python train.py --model="sound classifier" --dataset="acted Russian speech (Dusha)" --train_examples=26041 --n_mels=64 --hop_length=320 --input="log_mel" --spec_augment=false --win_length=400 --targets=["emotion"] --num_classes=4 --arch="resnet" --norm="batchnorm" --activation="hardswish" --drop_path=0.1 --depths=[4, 7, 7] --kernel_size=3 --stem="single" --avg_pool_shortcut=false --widths=[64, 128, 256] --mixing="mixup" --label_smoothing=0.2 --loss="cross_entropy" --init="kaiming_normal" --residual_init="none" --optimizer="soap" --beta2=0.95 --lr=0.002 --beta1=0.95 --shampoo_beta=0.95 --eps=1e-08 --precondition_frequency=16 --max_precond_dim=512 --merge_dims=false --one_sided=false --adamw_lr_other_params=0.0028 --grad_clip=1.0 --ema_decay=0.995 --steps=6600 --batch_size=256 --epochs=64.9 --lr_schedule="poly" --final_lr_fraction=0.05 --warmup_steps=330 --weight_decay=0.3 --adamw_weight_decay_other_params=0.01
Rows from block 6 of a small sound classifier, named by matrix and row number. Rows with one number belong to one channel. Each number is 500 + 40 x the weight over its row's rms, rounded and kept within 0 to 999. All counts start at 0. Numbers have three digits each.
After each channel's rows are labels from the 100 clips, of 14848, where the channel reaches its highest value: "responds to" is what is common among them; "band" is the frequency band that holds the peak. Only what is clearly more common there than usual is listed. The data: acted Russian speech (Dusha).
# convs0: first 3x3 conv (model.blocks.6.convs.0.weight, 128x128x3x3, each kernel summed), inputs 0-127
# convs1: second 3x3 conv (model.blocks.6.convs.1.weight, 128x128x3x3, transposed, each kernel summed), outputs 0-127

convs0.55:510559462510467477538475515494496402447462532551528514501449549514590558464533504502403551529490535536509488488492485481506467509525506562455497525485531520515458461458436513483456455513607605524478515481447430454487468514559490546513484527454488521565485452451453591471511457524458518572455485563454505493461497521477464474546537530546531536494525491450558451479455485465516460518576
convs1.55:449584493501498512569448518487514485490528436505539543466491601545497478488469530513501446491509483542522531519477515452425468511514477543462525511490543460515495395429552510581518596461477538418482494456466542469439511518456537495530588458409482475498471489521486528410448423484495545512451493491460532506474437511479562524496458513504492463514443465439526505515549498497458552548498
responds to: emotion: angry
band: 500 to 1000 Hz; 250 to 500 Hz

convs0.121:563489496515469490526486505471426487514450525437582443552456534483519493503457489482505493538499496502532503422522516487460476477430502376513483541447529443425439497558436510517520501440491499424523553505476574460472505507468443514467500477531428523490475499485397444406554581451454493455503469472504482519482525473449561491488478487431493489472476541534508538517443452545483537485537
convs1.121:484502501499507476484553504519480392505521471475495535508538522453550547530514563430525423500458474483496532567463428467547452523499493515505469537501477540454553503525466463514479481498516513476564519511517568442506470565546498395539531451494442550512568520519418419593439508522488557413444449519445432505474498499494504457478455477573496535515523554554501523440519489488499477493541
responds to: emotion: angry
band: 1000 to 2000 Hz

convs0.5:547493434510465498602527505576497435471524514451470472452495443480519528549483457411499483488469541500544554463563526511514509490466522475557482552517529518431485528515505556416533474478547466464475517460505512543445467464503494475489470526425485517523572568525533526511496508490492425501482481515488444499531449461524528516438497535479557458434424440597439488516490494383522498476546
convs1.5:574462500460518474533448432519494500523485483541462514542467512561524576541431564526474494395518500542442560524485457506542484443521517420506476503512436514497499456499462510526454481491497504464463538493502509360546414468415564480488511575456496423478497568480479519519506523494486462407545505472486508515452453464448501544487502492432509478436491541464480552497467517486524495460500
responds to: emotion: sad
band: 250 to 500 Hz

convs0.114:456496509516455536522497492448485493560519533518405447459530492484488483515464422536424448536418490505483482541579496482494436476490528451503523467589579467510439490524493450480553505549494531476537453460542518559545510492482551477498533479444486492491500470483496533511495531442481477453490407455499428523447492505506547456567563401476524462464542530483605506501520449489568450477484
convs1.114:504495425523480542515523480467489544510539532444498489588532514513461498494509536526446477446462558511532568510483446504530542543500486477493582510424579574492521407566446499481501571476415569578468556427525471478506447567479472478462496509503478478569459487408519508485473494508451501482519430539474537481485468477517503559548447506437475484484491495500490494545528527452596508473494
responds to: emotion: positive
band: 500 to 1000 Hz

convs0.35:464469517446518482523522473452455472494437505482447495488545468437454427445501514527566453485481569446539478499496459521512451505404510459446434479541550547450565549494443461506489519484549536427471517557484464547526456459428499466473531505506497467462414455533524477520519522535487495558532556410420490447496488459505451479489447494442492448442521466556444441518507461482501477450485
convs1.35:508495536515531550436582483486517533477561568512501499513502552553470525509530512449493550452553487541521496497582521467545537597452529516486452485522534517528525469503496451511490548541551486526526566523518494519459508599455492582473431513489455546548544613534525487545547527468558491551531474513516548556503516525520496524487564507496565447499537561583519513510445512485541501532593
responds to: emotion: angry
band: 500 to 1000 Hz; 250 to 500 Hz

convs0.65:579485434511497503514618523566521464458471466526537495459494462548532544493438581505542469453494503453520496521417499490529443449560513509525519496459465561488571500525517498486460474460526439479541444439427455533450527487459504539453513541478507523487422566510428550437572562524461422497479514521466445455476481490544543492513427476525520456509504496462495505570479515498476550505481
convs1.65:539518535446508461502486539526526385481484510521495501525479470570494504442503505525520483505492503507491509517531479502419425497495509495479532588512544527485550436553423535493469465499509468516497558593495577502559499466546553494409486503561473538482555514555475570427409487505487434554540506449445536503556468545465451504478444490526481438528465503461569437554514485525446490515504
responds to: emotion: angry
band: 250 to 500 Hz

convs0.57:500504585445446515458599490556481554556479457440477532468525473486469511466497549507548495524447503475549479467480566500479436451492538434465483530449525582575511572479487409527429528454480474538499510512479489504574463486488409524516451481532477538513521483495550492485496441480510524523554424546474454509491521474500465512567491556512455485408505439478559514465510474550517540453471
convs1.57:547556525510492535451496519432549562477523461515472511494462468559452463482494497474475520453532467479500449454540508419502460512462536512516489460502456454469483493537478492507465392504546529454444462518542496492560491498528496421495494507511481463431465523494609496473549498376519557500516459545475503523506525558487554491430521414511495419460431460439451597513487529537507501487523
responds to: emotion: sad
band: 500 to 1000 Hz

convs0.12:490537518534481524466495532499522475514451583502422457476532570506490480547483487491451498447562472553577522509455492507522592528495466488442544535475468456474481475508474484461457470495483419527459568484552495559479472558504475444498592426450553458460567478519471577423547428537574433451463464460460528519514501484479532483514479581473534522475536489461514481472491501424516483518502
convs1.12:506511445500516438490444430448568449460501548470449521411565502481505475487522509495554496541474574493506436499508533507529568501453550472551504489517564465541550520598486546491519516477489449512471508479502464491469468448632560471503501524500497461488493450499410518475521536520529462429553570433514569485482522546516508483487513510449439473542455479480465402470532498489515450494485
responds to: emotion: angry; emotion: positive
band: 500 to 1000 Hz; 1000 to 2000 Hz

convs0.37:457530602560542561517518508514475496558531523530528465509506461469512538476505502428479513522501416462493483526484554462547491464474467509442507460495559536539512420431517501495525499478541573496449453549470545472479455497527528494511540429425552479507476449538462526483484500487492479551539534481536436522533503378556580444431436565486497470535450473485451497556537492457513488435525
convs1.37:459545519479504529501547509463535448449522582471483486510422475486472429432520497449520463489547560485489460479498399463468521479413517495414452437487549538537508473482463428450479507472499462555472541472462577466514531518500510505501511468452426483498429473516498478455415531409452480496507520473544443449534525452474524541504518450481476471483401545526458515514558476480558516493485
responds to: emotion: positive
band: 250 to 500 Hz

convs0.124:520459531544571496504476474538581543466401471393522487442433463521463484493432472516554508470537556505560434483505457437547457470533578480487521495503469565508556465495549515481469492491557462540498500491487425524447456494482467519508503515505546525442492527546499550509476437530513456384495499488496518601495488503519513502452468508474477459455499495509454492568477569481456567538526
convs1.124:555514488419581516446459503478502499496428516513457458532488486519432448502505455558512488523435495509469455491527506541465536466506502482551473464529535501467501446473514561539488495367518482493479463575557443512519438466469462576564529462509498449437513493581480576487476423593552496480524527537446463469491482513549476464484500579524470474532463512525494512460513492481502422538549
responds to: emotion: sad
band: 1000 to 2000 Hz

convs0.123:534545415506521489532578444436479519460483508471496541508526497521481586464449523520523549499425475471450491493474548581559483466479503523486543513491483470500500516556521502512488481538490450442500441521461499472537501501513465516446593517459471403471500507488512440483476421522474515510557429585527460455566498532465468463523429613424463454446470518487466520564501539463478493485488
convs1.123:467537544452520541534423462503451454521490476502506567507465445495437496415493478492494477496505505584469519505523430475479476454499466484453523485555493476474516458494526460486502484517503507506475430598451428589455444483465531468494467513467461459509532505544477500408528513536482454523481426483494456527593559524465422530551431471439511432526471529468434591505486523480475508508449
responds to: emotion: sad
band: 250 to 500 Hz

convs0.90:510496467492539468513484532454527459416502478510532443516533446485494437577476530542495496481493575553531577459452441466514515550502544409515518483532567498457535547492430521503477478432522477457476431518543519573464497475470467462506495507481495435501517512530533449488502434536554467485452539411497529484506466454556499563515499529531491461552473589560484458471441398443504529537492
convs1.90:541525484545475448577476426517535514461451535491521433425495500509465501502452504510522433512526544454449589464492475501520433488529540457500418498475554521466467456455510456515492533455511512440476545502535493466563506553456554496535373498523477454491516424564570476490552507416520502485504541553504482576509443469551472563528502517540532530524446573528493497531462494477502520545511
responds to: emotion: sad
band: 500 to 1000 Hz

convs0.108:421570514492423516508410469504468509518454471543426490493473545483452523474442512532538572490495489486447457506454528473584513520493453476572501527459476487503458545546505460544560422505547472531497484462475474424537524568481508517538445499495423515400507530446525487407476540540490488492480453535439538539487484461496502433469517567540493469523456552514488474477563480476478459478565
convs1.108:498460482615567501583495501440460484485457445581457481508453485486501489511471551454608483494456442575500551523522551504496498492510512506444470468420455491479537467522519503526480553504471461461490520473523502403488485507449501537524513451488387493576557586506501476514517519455487517536500457565477533559512478515525519505552497511518511430552505508459525441473442458461506560521530
responds to: emotion: angry
band: 1000 to 2000 Hz

convs0.119:470487550505435534569466489503553476480486538543415561418504476509480491484439470461506536541496468543466426444521520476509503488511554539492536591480474487468528509548468518502498493474555538489519506505497454427534461469484482555498499628486454479479452429440506576471493468523536482463495439510599391462507502533462535468516471514472427480538511506451476536455566533511475445496502
convs1.119:457492523481485427539451520446491493497470538438398520488438465493512502521425522498412492441512507531531438419494506545569495476504488487480484557487488487467476464434512489530561415517487531563497483551501429467475550574447456631556539479502484432441520477557484518462561499480522521501514484444552512480490526494474484462491533547527530489554430433481535499497536533475458480525494
responds to: emotion: angry
band: 2000 to 4000 Hz

convs0.92:497484512464499589475473460485548493563569490519439455537474586513541515480461455538518509477466541502514524520551478526482485506432508594499573496562538522568480418496507540465538461498476540426545476459455464520507469446528458493562505469515512502518482435466459493585494473514432510451517468487468516493473527485555462590514594507441429479475458553541528469557493464542441548516493
convs1.92:448487484477472450473465475480456510473521502463484528465475489459480466478500484457434490484431533440461643454453421430445479566495498460492534506531559470531447479442469501446467488470470504444479512516474453508493462460501530508526466448490555508426477527520474488510445499520509471466550472583449509393505463437560459469478509501485505502574454557424495523474486491488480605489497
responds to: emotion: sad
band: 1000 to 2000 Hz

convs0.116:504479464521448478486525429501477552471505424568470558456532495459472530447495522451491508520454507519491464460558386446452479568434447472492470595573534512414498507519517492461491462495473483470538489462450534490544505454484486489529491513488435528537479438495508478491384420495490485548579458453511456448499495515486436524452495440510520551453474507501509446500539532434523504442496
convs1.116:514571550538441554524518519531509474518493451468424586475522533435490551469538514497577504485490556558474525491495418542507517505477527473501529562554481470525540501540508452402508544524512503521540477483501534411571509495556580470540537519530506443512457467500547493451467547499498489545621512536523465526493536479531604473515577531496480488481564498480474575529504451510518499475529
responds to: emotion: sad
band: 1000 to 2000 Hz

convs0.45:533460582442516462508449469450538567413511479486549578495420524489557433491481434465516570522502466477409512496512476513435489505468452454447500437530487495473563561471515454528479499463585493491436473476508579442493527430506469486493511463512509508469405452527480492455448477482523469516505541483506475440486521527492453584551430496497502513532481456503538510526429535467493532470506
convs1.45:566559544493522433530449503546468433470462559494556482487466474506582493481467504525546476540481485471527567505516472530503519462496487503493457497545507494508423627501558532601521448485611482584507484454518542586500507453488486533457516483515433462551532448531533550491513478479512550472450572465506518574503494553550480481497469487471496495553494532525511424465495496457476539458484
responds to: emotion: angry
band: 4000 to 8000 Hz

convs0.102:471550477393457579461467460563550541547440451511509439491534515523524531483483402523458508521461511544462558527458426490488557556502602464485515460480486491513466500565498466462507505560545508575517507521554446449491442467475514519472484469465475477495576485418458509462476515491503552465477495484524459421508588536528568506466451472531453493495503498492531418493468470488481504531479
convs1.102:459477455473454555524505521534501590445413453546512469490533507431496542522531509495455478504520441439549539497536490496494504478544525513484464483489465536503495543468532570542424441555539525547497511509435515472470489517523515503435527561434504515488420519422486471512557504493522639471429500454521569507463558534557549548537493547454521513482446553519529492456489511532481508436543
responds to: emotion: neutral
band: 1000 to 2000 Hz