Weights of a small sound classifier.
Data: trained on acted Russian speech (Dusha), 26041 training examples, 64.9 epochs.
Rows from block 11 of a small sound classifier, named by matrix and row number. Rows with one number belong to one channel. Each number is 128 + 24 x the weight over its row's rms, rounded and kept within 0 to 255. All counts start at 0. Numbers have three digits each. After the name is the row's rms in percent of the matrix's.
After each channel's rows are labels from the 100 clips, of 14848, where the channel reaches its highest value: "strongest on" is what is common among them; "band" is the frequency band that holds the peak. Only what is clearly more common there than usual is listed. The data: acted Russian speech (Dusha).
# convs0: first 3x3 conv, stride 2 (model.blocks.11.convs.0.weight, 256x128x3x3, each kernel summed), inputs 0-127
# convs1: second 3x3 conv (model.blocks.11.convs.1.weight, 256x256x3x3, transposed, each kernel summed), outputs 0-85

convs0.230 092:137147145077134127111107137151111107126123089104117084084179137115127139088142165059119128121134120141152162176112120136155106128128109117125093107098203146125145105090110170151094142105150153128150120145077149138130116133117132118144096124098137122145188143143098138115121120139133145065132132088125126122137161147137104141142125113108100125125128152118124142152111119094116173141099
convs1.230 096:108147112120087106117112127111090175134092135120087117134137127086102152115186102173102123154156168143173125126156119152101111175150126147113125107141151142127123167128089106117111138112073134091136158157147104098118147106159160115107157131103148131139076110
strongest on: emotion: angry
band: 4000 to 8000 Hz

convs0.197 116:143134159156166154113136128152091124115133100137163136163121149155154070128127077166117116072147134125124121110135090119108142119097087115163125094116076130075088136152136120141145142098163141157152161123108145111111130153111166091112124148149106136159161155102118098120115147167117107087145162140089123131102109111133148129130089126110131158139169143143125102094095126151129136108137
convs1.197 103:124134129153103121106118100144121128117070129139119116150151102126114114120175095108099137114110143113135158157098111129073113126158086110101136107129162130142150086143109140117136124160126104135111098104164141129128111132090132138141103096118120085158152150
strongest on: emotion: angry; emotion: positive
band: 2000 to 4000 Hz

convs0.209 112:135137135097111115152097101145127147134093124127154171169149098130110129152125129137155144133131105146163182105138088092138164147133128134117142157113112150112131113081168153125133175143100143179142091120120120149088115134112116158113124124085091118104150175094107129124150098115113170094109138140127138093142137117175141123161074135173143112101117109102109088139108124118108153100099
convs1.209 109:179125157106128102117156086099135113124134156118122112139135155091129105116147134121130126115149122109079110130070118091116115137112147135139094115126109104070109143128114116115114129097118113165116145145149105109126141095148094134077152127105122115068172129
strongest on: emotion: neutral
band: 1000 to 2000 Hz

convs0.221 098:123122154180123108138126131156109110115119122079079147185149087128108135115163155138101145120140128067162163133105155125123163135095083125150124150119149134143115147203099143139162144116134129112144155094100123148139132103150132153142117159154123109130113148095148108111125105159156146121143144126125094143124118111107113136145112118116143129128162130151127180132113052103146130157091
convs1.221 103:166129071144082127155141131111157088127096118130135134089094124120110102138137115105098119136108122154141127123128159061143137099140130084094131126120135065126111133122103102118149155151085144105098079114162135131123134111164135099112144170161087120164173154
strongest on: emotion: positive
band: 1000 to 2000 Hz

convs0.217 091:125121112150134108092114113157118132135118111104108131092114109165109152108142080156108121090137138138096140132152082149107133163164112115176140135118114152145121112166165106099129106062129122093145141130119095132113129133104144120133124139122102096159142149129141060125107142104174138149105124139156082181130123130091090148139074129132137144137153152134126167094104088094114150131108
convs1.217 100:147128126154102126138147123151109143124143110112159106148171167128101128133178144122126127129140110151139151088211126136129148170125104121141068126107138118098126113148161128131112133118134121130144137123164098161075111177107157160137074121072128092124111137
strongest on: emotion: sad
band: 1000 to 2000 Hz

convs0.55 104:137165133105122094153139134135112158124116139096141137142153089136129138120105115127132148111111136129142085079121079156102140138123164129138148127125138133082102110113127209080159113137108082103157127116091150143095127099120162137119141129130143158158131118157176120165135110115116135125141143099183096125081130110165105124126088108163146129125132115153160068133109140105145130110159
convs1.55 098:143152099133115141137121119097150138136135162124086138152131155145148147113115088108116174112110091130132133107162122175122131114095086118139132161203088217087198122126127116129169120096103124134128125150115086142083131125118118099151081128113074146159113130
strongest on: emotion: positive
band: 1000 to 2000 Hz

convs0.49 111:141139133122128116111126127163151138092139112169120156150118074132120129176103152158161142091109111118123107122100119132126124190123138143125100122134183124143139153134139139149105191128132160139114106168143099084138092119165106118126074125120163098146121152095146165161117128104182132136123165123097113092162115121154151128114128142145129170124116143177161131156131114140110132086113
convs1.49 098:091150066116141095120152132147126121115126144138127092141127176130144131130131137075115132121169134160142127088098124116111102127090141151127130125136109165107108132126108132127086092105148119132100159127160130177155091085097136146130131131093175117142081124
strongest on: emotion: positive
band: 1000 to 2000 Hz

convs0.86 115:122141134114128135173168145084110131101114146144146174133121155141149132106085106190158134109117091127118155125142144117155160115092100147137109100169109117094127150110122144105126123110144160088139091137158091158118126141102131103108145100125149109141151143147157140097104130147173088105141199151170107126149141133106083124144137122118132106114077160116140113138171141137147132156106
convs1.86 106:135156141140157120154152175093130104081145122115111166132133128138136088118092158120140121141148110132133124136122168122104098126103104133141167116126105112152115130104132147107130137110126154121136129104128146118099148119135104128124086148152112069195114154
strongest on: emotion: angry
band: 2000 to 4000 Hz

convs0.100 098:131131101066146136123159139110135138116165159111134149167154173187142115128150101168151104139140119152119103145101102114113116097139133113153125168143102106105083084086082102129130140135127107106135109134109103115134122148136194118079172130132108082126092115154115089161108120134138138111107109110124126095133131119127148107166126110182144158114130111170143111133117117141129131165132
convs1.100 097:114050109102074108096152123110102120155107140109129125123143169137184124106120123136083162087116130120148124093154117123170160137134134154098113122133123131114120142110154116147141095093140102134092102144097137146146133150127108129140110153136114142185089152
strongest on: emotion: angry
band: 1000 to 2000 Hz

convs0.189 109:185132109159137139127175110124116082106094163128090089141131128144154161130144114139135141134100148108121163154179128099148121085120132164088111099140092134127106102152146105115148138139151096093124104173131141147136123151145118144106135094121141115129132165075124172105085119097139140146125111119108177124118142116105118151107171136109106122124115143152108124090125090087181133158134
convs1.189 105:130119098124149109119140117105107130174092076096092134158136124139121172152128117144145103087148137132121139143145118111157108135137092109137116116122140100148135161132099109168134091137150111091138101134115134109106140111125111139155139151122159134124163153
strongest on: emotion: positive
band: 1000 to 2000 Hz

convs0.89 095:094139113125083103143133138082137111183129161131073108146155098115123152098151160158112150125122129116124106126152103106147130120145133111103146117074111140197096136114136142116155148119118133143127140094117117111121128147175146122141128145127135137145104118150106142118113103116143123141152109119134093137119134169141198102131208106142163114137093137104146152171133110094096141113091
convs1.89 099:120136156148101127137133130160164173153104117151095099177119133077154129124139094113127120127130128125186099133098151147075161107105137113130129083137139118173099135128111086115123143102105118147216148109102078124134135110118141130124171120110148098116116147
strongest on: emotion: positive
band: 1000 to 2000 Hz

convs0.59 105:152155096131152154102139151125137111142128140131115103127118094102134099125109122108123125161116175107141131095104098117116115163141123103156116139128182108131137200118096107187103142101110141106137165110127094107148126115118119125180115081123183110109093166118100145142129110153118165106107106105116109127137146121131103185097144131146122140114187155141107096098164143138130122109151
convs1.59 104:141105110142163163137108149086165114150137149149138134112115101076155103116119130151137081128135159102093128174153099137157117125133146145113092139118137114105115169134144145152104097104123131121121152083097147098116129103140122136142118155173144104128079105
strongest on: emotion: positive
band: 1000 to 2000 Hz

convs0.185 113:145153106129135145133121108084145141084085153113126172101133149150157123124140083148097106124098113146168116110130110159134125116127110105152153131110167148104139136141145089105106075157152092108136147091111117083153101126158218130119149122116134149102115113170115127123125127128124129088118167104131117148129138146151105135119096122129164132176128133152128074135157138165133136164107
convs1.185 110:134103115114113090129142162110136051131114159174102156114119121166156176070110100128147145088105113151138081158122144152178135126110098143101109101159112101109112110143136133137109115134131071104107111136128149102160165116129112106120130160139100143128157127
strongest on: emotion: angry; emotion: positive
band: 1000 to 2000 Hz

convs0.5 096:101103105119154105135089130115109184091116134140130140148125104141143132146123143104109121115134150152139179099112082111133163169116116107167188170149125109102171150134184122132110142142134136111126124126157119134130126110150132135073149146092105103118083143113087164099123150129100140126125140124098161123143131079141145185132161138133146100110092135130150117092144144142148175104115
convs1.5 103:108085125087150139110149109128135077114113096148112122153112095125120159161124137167142083140155097131165133119153131150158115125139116131091101101104095114147117067131125119142093128148128155124136111116134143130129127119136127156166178117104135127194106141
strongest on: emotion: sad
band: 2000 to 4000 Hz

convs0.143 103:129148122133135120120127132123126137149096159148078081133144177148101130108115110128140154142168108145178141190108122109130124166091155141162130094119154134124126138101139152126102129146133109092122131097060154109121080108131112156112137158140129136154129159145134118106176110107110112111139181151107177115133111095121151086098093138100147108128096154128151126155146163126153096132151
convs1.143 103:127112090094091148121098101131169147113129098144137128066152111145125145153114190090083131116129160151142112119116107163187124174140112130118098129124136122168131152122105102150141133159106090109136131139081159102110173122112104122127113117170108148140154100
strongest on: emotion: angry
band: 1000 to 2000 Hz

convs0.29 099:168109119086123140092160099137167097117096112154105163128142129126151109109139125132152144089096135118147112130115126092123119171133125115091105148148145105136178162164109072162166145121160146094148067109131117122084141108114132136069110143155153098126105112098128105120132138132140137132115080155117176146121095155110154119150138119099147127088127129116136154112155130092139141131163
convs1.29 106:140106128094177114094129139115152107178095116165140160120105146128138080108144147103136161124138118114102080136151175132108122114121136165087166136126142136119117118160141133127159131083106160141153102117125148136090159164139134163117156157098106106152136095
strongest on: emotion: angry
band: 4000 to 8000 Hz

convs0.153 106:166139127145127132141130119104140166123117163173103126101159161163149104133111124147105129130077118176131117134095082151142161155165138123077124072127131119142113130152125124090096147136123081126137084157108132133125110169157145108128132082125140084105108146126128170134097112119108137103157099154124148139128166120132142164113157143115107113141175121115136118133161146190155108143100
convs1.153 106:123084098140158121138134115112145102163078106166153162168103124132153127129102134165161145187133148123163135118166102172130129147104126084107102137153110102165122157101080163125139109091095139137153123146113154147156144123148105138140128168120124098139106177
strongest on: emotion: positive
band: 1000 to 2000 Hz

convs0.11 103:112141132087108106122118157083091112109133118102117123114145165195119103113147114127081132102112138117132113159129139138136112162138140107149140111145147159116159094081092111114132168127165152134069114150144100125122148189135141136117132158116147113152084122138097140104110128096146156172133128104125114141131129109149146136144126145152104137156107108174201097154126136107175130121122
convs1.11 113:117128129146088130118156128104141082137151131147126103098139125155147156106145125138128159138146138121122104140123132130146137152120182136127115143164115132164116138183185113137113118116158127137160102112118113127146133132140133106126158148132180126148144123
strongest on: emotion: angry
band: 1000 to 2000 Hz

convs0.178 104:073104115128126131108176122167119124123131120134101152116115100094133117134135127125089149152109134143129163140160127089121156140159127108110129124125094147132116098163140120127158142109131144169164130138085100170101110147145119097114160122163105101105103071073117149129137110105180075154110129153142135119089135089122168140139096146121114139149099130132154164090141165149131100169118
convs1.178 096:155109132136159107122088129082105109094082113129188113135069150167110127137167149128116123141203145119092156109162160103146091109092148103116115129177092114127140087115134119131107131148117144120159149096131140137146140100125113105144163121141152091157145138
strongest on: emotion: positive
band: 1000 to 2000 Hz

convs0.120 109:117116096131112127125089122096118153144130173136126136164110153198169105112083136141117116098137102113146120141129145150145135107113140181083157141101115169176117103160145136109130144173144135139129136154133143148157113177132130131132138121137106111098151150113088125096105126101140089156060142150121167145106102100163164135100106152118157121143092172120130126145127163121137125125117
convs1.120 100:086107091129106105125157109123143194130115126130114169151091106101151141121127119102151126112127123087147108136099104122127140100090108109119100104113127128148130112137128098149095119124091101114105122126153114118110162138148115154062153160127170119117096095
strongest on: emotion: angry
band: 1000 to 2000 Hz

convs0.108 103:116207152145134138119139128169113181147114086092084131138123111114141116125138145120140148111107170089133128128112116107098127138130154097178122150116125125160128091140138108124086097123126117115164106126125145119067096092170129120114154157125124146123150107150120112141152116105159111123169126135125124151143117111132089114182181178092127132121115148154095164134122110123088101127136
convs1.108 097:176124130114159123146113126122147124119160146120091112106110145117119134140119106121140091168153114143139116107116110162135099151097132164129091176096118122085110098164113135064150132099132154124170108148119136144088117121169140135150163130112076133135124080
strongest on: emotion: sad
band: 1000 to 2000 Hz

convs0.84 107:152104108089124084132138105143149126087112085114112082150144107141085141149158142084115147096082157101131155101133152159110138111131165114110109130112147136136126087145091050091136125140135099105145129108052130088129101152133145127137154111139104106157096136108107121127087141138140104128132127096106125126113154131138147120083108126112125127123101130125097141159109110143150083118116
convs1.84 102:127116126131150090133105086128124161187092139125130087107169122147094157111118145118142153106153100117156108125102178128147128142094118117088133147104096099146111107125153113079091143092144163135117117113094156153102118123129126159108151133112143106145087123
strongest on: emotion: angry
band: 1000 to 2000 Hz